Weights of a small image classifier.
Model: 2.84M parameters, 64-pixel images, activation swiglu.
Training: nadamw at rate 0.0014, batches of 128.
Rows from block 9 of a small image classifier, named by matrix and row number. Rows with one number belong to one neuron. Each number is 500 + 50 x the weight over its row's rms, rounded and kept within 0 to 999. All counts start at 0. Numbers have three digits each.
After each neuron's rows are labels from the 100 images, of 14976, where the neuron reaches its largest size: "strongest on" is what is common among them. Only what is clearly more common there than usual is listed. The data: photos of arthropod specimens (BIOSCAN-5M). In brackets: how many of the 100, against the usual share in percent.
# gate: MLP gate (model.blocks.9.mlp.gate.weight, 512x128), inputs 64-127
# fc1: MLP up (model.blocks.9.mlp.fc1.weight, 512x128), inputs 64-127
# fc2: MLP down (model.blocks.9.mlp.fc2.weight, 128x512, transposed), outputs 64-127

gate.376:453444500560484500568444442500404500537500500414496458504500607500515500500500582500488500500500464500467541583500509500500500539449500458500500548405572500500531438603500492505477500411500500
fc1.376:500500457519500596468500512500418500500500500500450486500500433582413430447500487635500500544500418500500463520558385500538564500500500500500404500423420546571537552500584500500434500500596500
fc2.376:500500572500521542500500422367540500500500500500500500388514500500623507500507590535500521390500521517500500571408555513509391462478500492451423440500500500500549500500500535462500529504510431
strongest on: class Arachnida (34 vs 4)

gate.145:575500535562500479500447500554590611442558400500433500431500466415605553500500477513474543593433500448500500471500433535427571500548500463500490514554518500695500441500500556500500511500500500
fc1.145:447529500513500404500589560500696509519463500500572429510500544439561513544500492454477444500514500673549348513597549427586500503500500433500500446382446500500500558500500535540584500575500583
fc2.145:527500373500492460500423549449402604492468486500500491500500384409500500536500500500474500452500571622532542500545500500500433473500544500500500500454581516465583500500500500616529533500500500
strongest on: class Collembola (37 vs 1.9)

gate.33:443500375497459500483500440500500500351506500490500500500500500500500500412500596430500500500375531550500501334577489553500500431387500528536500500500500465460500500454545500500460500521527500
fc1.33:472500428500616500554500448474500521500500453583500445613500500500500598432500549500500584500500427450474524500563500500526600618517500500483500602500430545439502445525548500498553550500502500
fc2.33:500500500500514500410500591441467551521500500500510629500500500500445513384445500500500500530500500500577546500500549455546587500538591500516500524500500500396500500500500500500395415500500592
strongest on: order Hemiptera (29 vs 11.3)

gate.4:500492395500500508500500440582500502500500485500386500656590414503500424500537500500500438500483500500548586500500500584469500643507500514510449504500527500523408544500530500500500591594405480
fc1.4:500500500500500516500409500500438500416407500478500500445591447488413500500500500500500500632426577500500416500500368500500500500500581504500500500500562500500500407500495500500500445627436500
fc2.4:536500500457500578500404556574500315500482500522500426500542500500500500503527464493466401500500500484607500500500415406477500583531500518500500500502593389500500500464500488500500497500420617
strongest on: order Lepidoptera (32 vs 7.3); order Hemiptera (30 vs 11.3)

gate.289:497535369500553500500583481500513480592391500605500554500512542446500500500590506514500523500523514549557536500595494484553500487627425500500579489616500531565500500500502426452524517416444533
fc1.289:541500500500500401471514500500536500660515500500530500420460563501500571500599500500500606500500529500548499386608596500515546415513500526500500500500500359539508500500497500507601510500500407
fc2.289:446548404500559545454496482405578449546383519432420524515449510500596500500500529552500477505503500500502455548572465500500509600500469602500620439500500500500444500406490476500386447500500434
strongest on: order Lepidoptera (37 vs 7.3); order Hemiptera (29 vs 11.3)

gate.502:500530500500500401500500440500690500500500500491560377500500500560562460500600500428500500519500393500555500473500500587442565500500442432500500500565599500430640500500500500560575500500500654
fc1.502:433476500276500500500500500500552500403466500500500500500529500474501500486500500500759500500554609500500500452500500500500584500500500443500500465500500468454500500548500500600531460481304500
fc2.502:500500597500415500515394500474500372500477500500500500500500500377500435378500465500500475457500365500500409500500500500500500500500500500500500500500500500506500500500404568500500459500500500
strongest on: order Hemiptera (29 vs 11.3)

gate.48:500445500485500496460473500538500500551500371500500481484453500500462543438500500500651500442500492491608464500537529429443609504500359500500475500463500500500376500500500500485500500517545576
fc1.48:500500519421554533500479500532500500500573500500500521500500500465500497453586500500500500379485500538484436500553291481473500463587535530521500500593564453613586422500594500500401473565495450
fc2.48:442557500500354500457530476458500437500500440500546596409544430477501565500497500464500500543463500599629513500580500468500500499591500450557504500438465500566500500559500500561500569500500579
strongest on: order Lepidoptera (41 vs 7.3)

gate.225:500497406428500494475500500405553494500467613539633614500500609446489528621500500450448544500416500546516500387500500440500500585515507466500554500500412500502500571500541572419500549500500500
fc1.225:546500500559500482436500500500487500474500500500500500500444500500411392500500500447500500610500350500603500535487526500458452500500500500539430500500500500529469500500500500502534500500500500
fc2.225:563482464500436461506488545500530500500507586500500542433500500512369528500456448500500500508394500500610500500537577500500500500569588500500550460500492500417414472528500620475500449493585500
strongest on: order Hymenoptera (43 vs 20.5)

gate.286:500502574441500500550419538500395500500440423498459492500500500654472544419408586500500578500500525452356500500487500500542500500533500581580500500429585429500500484584427413500558500500500415
fc1.286:412634500593500440441551562500500433500535422500600444500574500500500568500500482500441500567500513461500525430500605466500500500420500584500583614500411500500500445500510500564600397500463500
fc2.286:632500492564500592500500461507558500500500500420547500408483400457500535500543629525500500492618530500500500600500500436603500500423419563500500485500465504524500525554396475500598573500584524
strongest on: order Coleoptera (36 vs 16.8)

gate.168:500500575500514454500500440429500500500500575500500500500500549372327500506480500500472460500344446500500358500500430521509500500500500397500500410433500500500566600500500530558500562551500500
fc1.168:500388500518567535500524498370443500405474514433416547500500500500500527500500500500500500386455453629500521582500500401500500500500500566448537609480454566500643500459538500500392500456500500
fc2.168:525461500500506539500537538500555500564401619360645662560528440500547529363585547432639537430458500500500500574500459399511518541536441500540500501409500500500422486466500500500445500565500582
strongest on: order Diptera (62 vs 30.6)

gate.199:500500500456500500500500500444500500500561405500358506500500496545500500500560591500515500454500574500500500500463576464500467500579458500500599414537500456457537478500333479485419407490463465
fc1.199:500524494606459405539500505487500541500500542642546500465499500500500454459488500500488519477500490511595451544500500500452500530608500500463500403537549422500631500500500589479456500500604566
fc2.199:443536495545500505464500515536403540476500510500537500500475481500500496500632515575445535443538420614500550428532500523616642459546425455500616500500560466500530500432450500500500500420538507
strongest on: class Arachnida (50 vs 4); order Trombidiformes (30 vs 1.4)

gate.363:625500482591470500500439508448480500500454500634500361500500500500500610500406460500514530500553514500500500500500500362500560500500519500500590500438463500500580447500500500567516461390542500
fc1.363:500546466527607500500560468563500459500512426438300500500500500500526539500500500500500610500598500465500575572500500528484500404480500433500500543426481500500500527608500445458552548500452551
fc2.363:473500534500500500500500478560432481500600566545480500500383576500500418558500448500473488500345500329557500464500500454437500500500500500366500637538595500553446558500494550500581466517565500
strongest on: order Diptera (66 vs 30.6)

gate.503:500524542607500382500428500500681500533500497500500500500500500432500500500443567500500521500379451500482456500408616500500500447500550500500607413535605406500500562434481500500500500461500500
fc1.503:500430522500500474500500500500460500500472561483500468500461452463500566540515425500522500543445574449500441532455500337500520461635471500500460500500393500458500495500523500500500500427590500
fc2.503:448479500532530500534500404573502619427500500500527432500554557500586438535532543528537487492500537597412579451493500500500582383465500404532500491404500575471500603499529456500545551500500500
strongest on: order Hemiptera (43 vs 11.3)

gate.35:500500606430500520611500500579420500500500548500500500500528500510580500500500459500439541500500598428398623435453566497414480500500500500500627500500506500500560402500500581500500500585500500
fc1.35:500500500500500500583500500500544559500500546500500468500496500469536429500450500500626500345608456500500365575514500482500635500488500632500416500566524500500500573500500500437500500525500357
fc2.35:414420500472500528500500500500446564546427522500570500500470500487500413500394500529479500467358646416485519443500500491469500500500500500500379500500500500500584500500500384446500402500457615
strongest on: order Hymenoptera (41 vs 20.5)

gate.396:444500535513563416500441543430500508502580489513500444500500466500509627513313590522598509500500500464422431593447558485500500463500500572553500516500508401582530500547500454500561500500462500
fc1.396:500555500577602515500586515500437435592500500500500465500582500626511474515500500500376591526500553466500594512529587525500407500500500500500472586431444585500500500569483500500598436500490500
fc2.396:578500500500394500500455500598500521454408490374461500464500332432500462500547504483529590583500571459553500564500500500485486486492536523372514500500411536575416573537500446542524522500573601
strongest on: order Diptera (89 vs 30.6)

gate.178:443544500403621547500500509555500406500500521551366500500500500558470516402500453427437500558473549500500500456500482500470518500500415419592550445500534434500500550500536430448576500552500443
fc1.178:500406500513500500500376500422408500422501500485500528516586500500585500523573500558500438500562500465420642384500500543500500434500500500500500568500481553500623400414492518500392500442521500
fc2.178:530500500400500423500500500500500500438482527500500540500500622500576572500643500477527555503500500500500500434420500507466521480519468366523424469500424500500401500582516575530500500500500435
strongest on: order Lepidoptera (35 vs 7.3)

gate.254:464537432500500457500506387495500500500500500500566500500500473514500500477495500378500393500573527500500500500500500600500411500310500492500457500435500500483661500478590500489508500500460500
fc1.254:507508500534386500414500464500479570589500500500500500507500500380500500500494441477500500365500601483500500500585665503562500500451500522500536500500485537408500500338500500500543532489595500
fc2.254:500408566530500491500500640500360500535500369500500500573407500500500500496500391500569605527500500500591532500519560500500481500500500451500403500500588500383500545462525500500500500500614500
strongest on: order Lepidoptera (30 vs 7.3)

gate.21:500500429500539537500500500500500500500512415500534562464444500557500442500571500577539500458500500533500500397500500452500500500500424500500500437637600500500500500492416500500500500393403520
fc1.21:500500500451500500500631500500515429500469500482572500500552362506500500558500532500584526500500518498472385469500410500548491500539500500500500500500376500524331500442521400403470612524520500
fc2.21:548500500500538500500514468500574500421500500493478500500477540410646500500500500500418500438500500387500500390382500500391426500467500500500500500514500575566500440491564446592608603500433444
strongest on: order Hemiptera (40 vs 11.3); class Arachnida (25 vs 4)

gate.314:537447464500500533513500398500394500500500401488420422500563500588560590500500581528500500463558500490500500559430547446564524500500385500487500500500680500497501485500500500500445500513576500
fc1.314:500542500431527448500589677436533554522336500500515500500500500500595500500431500500558586500635561500418578500521571522503500500550500500500479522563500500500500556574500500500543500531446395
fc2.314:500500490610500453606500553467519627500436500500500449500510554500473578500381443520489526601444446500500451500539470500590500482500484500500500509410500500421531500454500500542573573438500576
strongest on: order Hemiptera (31 vs 11.3)

gate.351:500468500607500500500500501500500500500576500493361500500500427694500500500468500346375641580551559500500533500500500500500500419500500500536500500500549416548437500500500500530500500510579550
fc1.351:500434500439500500500500560500500500500500500500500500377569541500500565424562500500500500500398464535440500465382513500574500500500500463500500500590651500500570500447455632601401500500502444
fc2.351:500500479396500500500500500500500500500500441500383500500500619566500500521500500669500500478500349590500500443500442500450463500518500378577502500500399500526500500500500500531500500444415387
strongest on: order Hemiptera (38 vs 11.3)

gate.428:493500419500500554451500497334500398580486495500558465500500500518348528468500580600500562566625500416500500500500516500500500549566500594561500500500467500500500473500568472500592500500508393
fc1.428:500500499500525500500500598533500500437500463500534500451634500573500560500500533500500500451552451500448500500500560451484500500500571428500500533545500500425507500500496500500500422500431661
fc2.428:500500500500500443500500414437443500421500500461500500512611500500480411464500500500500510500581500500546446500540637500500500500433500500413481455472473392500575519607500500419500519500500500
strongest on: order Diptera (77 vs 30.6)

gate.234:500450468500573500469500500600557500500457500525570500500584500500573500500500649452586500539561554500500562500500442545525538500500503500500434500393500500500384381533461423500500586570427532
fc1.234:500693500500461549491462500452447456500500456555486522500500476500419500500500458502416415579500539515500500463531449472500478393500528580404560536408500520500403520422540500500500475500449555
fc2.234:500530447567584383555500500619500548398528530500509439547561572555500508544517500500500487500469558556399500395532500454601500500431470430466549433482500500500604589403620502446501528500484500
strongest on: class Arachnida (45 vs 4); order Trombidiformes (41 vs 1.4); order: Hemiptera (30 vs 11.3); family Aleyrodidae (26 vs 1.1)

gate.361:500531497500500320500500547481500500496548465500500422500560500590577500429498484429500581500500541500476386506608611500541500466500516588471455518500500500500510500500446500500659485500500460
fc1.361:623500570554500500443500583483500559412500500476500486457500507500515376528536500500500468516477371477510500481553500581500500471415578500500384500554492473500500500393522567500508500500613356
fc2.361:482539483466586500500500500431393615500555479641492518534500491492433493466538418489522455419500500500500600500492408490454505511508500500598501550448500445518500502500477500500500500460423558
strongest on: family Drosophilidae (29 vs 1.3)

gate.192:500436500500592500459497500500500571625377500572500559500500500500500500546500583553439500461500500512434500500509389500578561500500541391443500442657500507500500500444500471500500468583500500
fc1.192:500500425392500500500500452500439367500500573500575561535517461500537517500500500468558500486599500457500433500500500451500522500500498500504545500500444500500500594552494500434424601332500500
fc2.192:445500539500500588455488500586500500500500417500578383583420500500537560576500550438532500452391500377424616500402500655500564500500500500500488500500500500628500500500504406500463500414500500
strongest on: class Arachnida (43 vs 4)

gate.131:500482500377500500388500547394500430597459555434500560542485524562535547536500500500500500453576500500407500500500534500608500454601500500500500500500500500500500500536500413365580578500442447
fc1.131:500500500487451500500508500500418471532495420508500473500555444524329500500500556626488500557500500500508500500589476500500500629500555548500459500500500551500500485572531546500532500642500470
fc2.131:500500500500460442631500500479500500496500429487497500490396500500378500452530500559500500500572500513500500500509549500500537402511463500441695500472464504558535466611500459525500500404533500
strongest on: order Diptera (79 vs 30.6)

gate.85:500495423451605498500586500585500500468500500545500515514618500500395586500428500530538459500442587647491500500469500373566500523529517500476636500500500500634357500500500489523500500500461500
fc1.85:504408510583500445466552567500500534576464475500500413594500547516500500500500527500500500500500500430593500500500566500498485495511500500500500412493500470422440524532354500582453392500559500
fc2.85:504500500500500500520500506421500389500467551500415474456496500489613500500494456561503500500536430499500508427524500549421500493504500615500500340500479524547433392401444500500500500518473500
strongest on: family Sphaeroceridae (28 vs 1.3)

gate.27:553500500580500500584500500595500500431515421500500467528500500500500500547495500500410500500495433502529464586500500500500500500572487483500564576500500500500500548429500500478580500442649463
fc1.27:569500529530569525500605500500539500554565500339500500500500325500500500500616503637500500479493431500495500500615262500500500500500441527500500500511500500500531500394500500525500500501500500
fc2.27:500500597500449500393500500500500500500500500500629500500500483500500500416500500276696500500500536500461544500500500587500442500500500500500500500508470500500500529500500500500372500500500500
strongest on: order Hemiptera (60 vs 11.3); family Aleyrodidae (36 vs 1.1)

gate.293:500544500500549470465535542500497447500500500500364500500636431500500522500471500500425595539591500453427576500500595500545500500500568500519500500433450500489500544638500445427500438500457559
fc1.293:649500500525500500570500500500392636430458484649500365443500500469529571500500531553473522484500459500500522500500518402500500500514500500386569500500500500500418500500500521500407545523536500
fc2.293:450500574500513507456500679500500500500500500577414500500417647527520500500433500568435482470500360500500500500500500547500505500523526500493500500606500482500500426280500591500549546454500500
strongest on: order Diptera (71 vs 30.6)

gate.167:427470500500599575500599500500504476500551500500482500500500591372559475500581438500500442472500500445584565388480500416500500509500427500460562526458455500500506449500551500486566500577559500
fc1.167:500500500513500541456585500500385439554485500500478500500548500500356570483500517500500500571628500500451500548485500432500500637539500492500556500415485488544353500467518539488500500587500500
fc2.167:460500449440431500425510495544500500575576500568551532500597411500445500532347545489474508416500500547571500580463525460509632500500500500551502590500500422500467500500415567400500434576513500
strongest on: order Diptera (68 vs 30.6)

gate.451:456651500500500500500500500500553500500502500500593504500500500658500500347647500500537535500510524552372449500553565500500500500500500500516524500451500500455500500500500500500500449416500471
fc1.451:492500529553500452528327500443500500398502500500500454608500500523500500393500500500500466500500500500500500633544454500424591469528454500500347572500505511500500500494544500500500480536597500
fc2.451:500566531432439500490438528577422528451577518513614500594570459421500500510484500500612547519500500500500500500606500500500683436587500382500500554372500500501468500539419500479500499509532554
strongest on: order Coleoptera (41 vs 16.8)

gate.124:521500419500464500410558500541500500467437492500517500500471500358500403446500500500454500491583544456572522500500592516589509500500484500500500567647505487603500500560516421500500500500500600
fc1.124:524500500495459429443428495500500364587500500357432535500500500500500500500609529500616577574476500484528549500577500500500541538500500528500397500536570500520355500500455500500433505500500443
fc2.124:411500310500500648500456500500550506500500500500500500500577500500500670500500500500500500500500500500500544568500500500500283500500500500500433400500500500500590500500500380500500512417332500
strongest on: order Lepidoptera (26 vs 7.3)

gate.58:500500458500481475500491500590500500592534434410500500368500545500473500476620500505500482496576482551500478500500564500500498368500500500500500500637500500593500503500500482544500425500500500
fc1.58:565536568500500500507500574501539558500433500500461408532585344500500500500500479500500588500500471482500538500544433500578500500500500426538537500500500620461617586500545598413500500520596500
fc2.58:500500500500556389500500579589500572371504552500505404515666534599506500516500500500500500435500598500500467500500436521500500367462500500500411442500500545500500500434535458500557500483500500
strongest on: class Arachnida (25 vs 4)

gate.501:479500437500500500478460500438629475500500500500500541500500500564500500500451554500500524500500500500500515500441500533507500500455500457500557500500624633500605500500500465499500467500355536
fc1.501:478500629562500500485500513532504568500425522500500528623500500500549413616500500407500500500500420491500500573500500451583500473500500449497404500500500500576353585479466469500500500500500555
fc2.501:500500503463434522479519503534546463500500500500500377500482624500562500500399591448431500586561533425562490405389598500500500481555640441500500579500500500500404427580461500541619542500500525
strongest on: order Hemiptera (46 vs 11.3)

gate.201:500500539500500500500500484416519500500569500500500607500382612500526500683500500500552500477615500500500500535500500500355446500488486496399500500572547500500500475539479460516529445449381386
fc1.201:421500556500466500434500500500542461572542472408401471500500549500416500500500467500438610526500500386402500500500634500500500530500584500544500583500500500447500500500500557500446378500500500
fc2.201:500500535565458500586500500563500500500500500500490500500513527540417500500491500500500529588500500500536500500500500500488500500500574500480440500489532456415500386535500500578500508654491500
strongest on: class Arachnida (34 vs 4)

gate.211:570575413493637514500500554500427520517500500500598500500500500416500500444610445536500500500500566500500476500579500327500500534545500500537612500461448500500508500500516500500545500500500566
fc1.211:500500422500500500375551500500500500500598523500426500506500536500589500500558437485500486500566532561607500553591500500500502394684500500500439500500406500500500558427500500500500500478544500
fc2.211:500500542454351500427500534651450434500578500500500500500502500528357413500430570500469500551500500500500461500500600500408598453500518500500500581466445423500461500500500572500481438597500500
strongest on: order Diptera (81 vs 30.6)

gate.357:500536500505645500567593500500545500500500500577653492466417500348500500500500500484474454433500500500500433514500407601500500500554500500407552451500503428433430500388500500500500500494500500
fc1.357:500500500500483500569500547488531500376500500500500500564500461549500500563500500500582500480500625540301499597565512459500500566598603517601531500557500536500500575500430500500437534500500585
fc2.357:365500495500500500552500500500500518516500421581525500524529564500610500539374585500558550500500500556500500500403419500535493500500498500500384500486387500587500449432500512426477500500500438
strongest on: family Drosophilidae (27 vs 1.3)

gate.464:500500500500500703508500455440500500500418489661500498500500500500481500500500507500545489500500446500477500500378470500500500527500264498500500394500500500600410417500556582437404500500551576
fc1.464:500500567550500500552500520500439517459500536500500492465420631500614500574500506500500505500643370516500373439500500500574431500580500483401460597639500451581500489407500453500500500500591338
fc2.464:500500500500345500500500500500666500500500500446500589500500500500500500500500500500500500500500500500500354500540500594500500500500500500356491354500500500500500500500500500500444370500500500
strongest on: order Hymenoptera (53 vs 20.5)

gate.315:469500500500493500545468500606626562450500493480582500500511500433500500500500500426500500500500551500500326499500500592500500500584489500500500537571500397359500500500500468496500564500448500
fc1.315:528575500403500500439550500413500500500488540600500555500468436500473500500500467590500557572363524442469500458500329500420592500500500500500472500500500500518386547430500500500518500555422608
fc2.315:482500500547500500555603500498500317500500500500500500500544500500500474500390500500500442484500500428458432500426466448500504569435452514449392459500500500500500500374546500500500487582500500
strongest on: class Collembola (38 vs 1.9); order Entomobryomorpha (27 vs 1.4)

gate.496:500561500544500500500589439500565500500571636457500558500495500484500443500500500500554500500564500453500473448485483500409500374572500500500445500500500447500500544455500373400530500500500500
fc1.496:500500500525447500490551547526500500529468460443558512522431500537471500484538500500594534500500500555527500500591500431555500539500447648479405500500507500500500553497490483500408493564483500
fc2.496:562523418498500500500500500488407592566500558468457555578465500500535525500561429500502514500636500500500500518559453441500493580500494598576613500500576564541441502500500469500500454487500432
strongest on: order Diptera (62 vs 30.6)

gate.341:487486492430472500535530411500500462561579496400436500387420500500500524500562535543500500499500500372473443500500500501500557500500500520500495457576471500500484500500446508435467440412409439
fc1.341:548461500579500414500500460398500524500461600500546445553500596542555597500500572500500469500500500422597563530500520584500641548565500500499420543500555500500500468500544500500466500558500527
fc2.341:501569500543575435500500444522396569500484500500500514424513500487432577461577500500500500443536495610463500421500521500548543545455435482457551475500464448467500558450500500412460454453546500
strongest on: order Hymenoptera (47 vs 20.5); class Arachnida (31 vs 4)

gate.360:500515406500578500500552500583462500500450556384455500500589500599467500500567389500441608500614500500478500500581500500500500500500500500498500455500448500651500521500590540420500555500504500
fc1.360:538500574500500540500460500500500507500545500563500610440558500500541588612500500443415500572500500500423539389500452500500500500500500380500594500500559522500500398500500475500500442383456500
fc2.360:479482500550500444500591500500500447473500500500585514500477686500590529500573500501500500500500500500500500500500500500461500468443500433500526500515566489551500564546500587404500593367443500
strongest on: order Lepidoptera (26 vs 7.3)

gate.191:500500423500400479412591580484500500500500500500500500398500500556468500520500500500513480500500614500541612408566500420589500425394500500463500447374418482441500500500447557500500465476500500
fc1.191:500443500314500500582439500495437500500500500542500500500465414500475500456419500500417500473500549500500568500500500500535552562500464500522500432522473493500435500436395463500566445500597500
fc2.191:613524500500465489462500500431500500500500541400405410423500507570567484500552548500500504500639349392491500574458500500549500492500500550556597500500500539500476468500457415500534456488436500
strongest on: order Coleoptera (63 vs 16.8)

gate.474:500637467588500500509500467457500500582451500621500431470522533522539544500500500500441460500529439500574500500494500500565500397486451500500474540500500500538500500462569418500485517500528426
fc1.474:500500540426554500500580527500576530500478500537500454392500500497500589500500508493460680500562468500489519507522526630500505572427594447500500500532469500565424491556500500500623500500385500
fc2.474:500500467500510500500437500450500484631426409546500500500399439416500454501469542582480500526500500579484519500550478500500536410586500500500609536467446553500504528497474559496490500404448500
strongest on: order Lepidoptera (48 vs 7.3)

gate.117:537500453536513538500377515539500500568500494500500559500500520500500486500500512548500500545403605500555500443479393459436431544527603500500500558500413542480519500417477480539566500523439500
fc1.117:500524425578558569572593500500551500547482496500445461500466500500500503543418524500500514503529550500520500561730500438677500500453500500500500500359500543500522500545485500500538552500553500
fc2.117:416500500530488400458510500500389500575500500500554524492500438528430500411500470338430500615500500500550427500500593500500500500538500500397500500352500462500601500500500500500500458590618640
strongest on: order Hymenoptera (70 vs 20.5)

gate.101:500500554500447500500500454500584500597494500500500500500500586470500500500445538409526539568539500506418540558500568528500500500589461456500420436500564500451405500596500500500500500500500594
fc1.101:541500500500500341531500535500500500495500568386500521422500442443546557500405437500500500500500622500500530500500500348443500500669557577593500500500462475555500500473497500448539500443554500
fc2.101:434500474500500581500500406500610500500500500500562500572500500489601500500554500435500415500487500552500500500500500500500500566561374498471500573426568562500502500500500500500416500525500500
strongest on: order Lepidoptera (50 vs 7.3)

gate.164:571500554612513432474536549412500544452500500500500481500575500549500569500500549418570639500539500500500549546500578586500517500338432417500500500500500568500500500579460568461465500669500409
fc1.164:500500472418503500500402537572584500466476500486500500500588341500500500500500500472500500482468659500500500500503442456512500500500500528634639416500500500500500500500509523413383500500500500
fc2.164:456500552534518500407500500500522500581503422500506500438368500500500500500500587500500530500500500500441500499500500587543609445500500500500600500553578500500434537465500514426391473411548500
strongest on: order Hymenoptera (57 vs 20.5)

gate.457:500500500500475430440422500500500500587430451500500500500500539509537500469500500500410500500458440508576562592500500473500500500500422454453500426550618500477613500500363611478500439440591510
fc1.457:580494500574500498500534500552500500537458500500500500500574576500484501541548500568500467493549299500500500489500350535500500440402500500500325548521500500500500500500559495500524500396549500
fc2.457:568424429500485500511564432591500566500500500500500500500549424540500418500500500500500465590442715470456500521513500500500529500392500521415389517500595451385507535588525500416500486594472500
strongest on: class Arachnida (25 vs 4)

gate.483:500597500558500462500500500501500600564500420537595477500500533446500640500500500410556500500544500500585500500500512484467556500534432500500521466467457500500448500500543549500604500352500500
fc1.483:612428500500395514569500500500500500450529558485500500389500344500500500500500538586500500500391500500439454417500469500500500549500500536606446466532549500500458500447500558500500442632500500
fc2.483:569505495554558500500500500500505500543500554505550578500618500445531543392446564386599554478614500500500500567500558484541500500503505472592468429419500500407486514548500500513540564508500575
strongest on: order Psocodea (27 vs 3.7)

gate.393:476500572465500500381500507500498486500572565500500556500500486500582500448451500500558556500481591378477500613334500420563500423564500470505544447500402500563537500500500500500500389402500437
fc1.393:405500500416508473500615500500585500500500500500613596500500567522536500557521500433500565500555420500489500500500553534500568458374500500500500560564500500500432500419500380500602500367383500
fc2.393:407468433500474500500502435558500500428500500532500500500448358500492378590503483500500500514396609500463500581503468493433431500432470547413388500515538500441500609455528500473433433587500508
strongest on: order Lepidoptera (32 vs 7.3)

gate.416:563500500588500424542500500500632494500554500494442522445500623500453474500500500500500500546500350500634577446370500549500500560500485443500500508500500500500518450500562500529629578538502512
fc1.416:655500568582429469500452500500500500500516484500500416500500500500620500500500480500543463534551512500513500574486530399463500440500500500500500470500534549500406500500500500562445500500603500
fc2.416:500500468442500465552483476500500570500437500616500436500500500500500500500500500500433492486489597513443500500500500500426500500500500500500339500500480402500500454599500500542551539500500500
strongest on: class Arachnida (33 vs 4)

gate.171:500500500525500637500500514469500500500500405500543500500500500585500500500500591477443500500500527500465500594500500500561464500500393500439371571431598500500500500500500500500500500547369500
fc1.171:500500404500500500493500500436500500457500500507573475392500500436500547500656500500444434500510500500591556341566500500500500500431500500500500521419500553500500408500519545500449500492500500
fc2.171:500489408500521500565500504500500580520500500500602500500500531500500500500500500500500482437500500639500500500500500565500566500500500500500345500438415500526597434500500527550500500492500500
strongest on: order Hemiptera (48 vs 11.3)

gate.6:455500500507606480409500500500566601500500470500415458587508500500511458452500500500448457500500551470603528500500451457500394500528500431500500500500422360500500500452564500528639502594500500
fc1.6:500444452533500616427587500500500471500394414500452448500424554470414672421500474500500555500500500489597367500500525510525504500500500468464510450520500500500359500500500467521546500500406500
fc2.6:502501500500410500521500567500458500500500500460463500500364364564503480500557500500500500500392486500500500608564435477464500500500383673393476448522535500500500500370500450532444436637500500
strongest on: order Diptera (65 vs 30.6)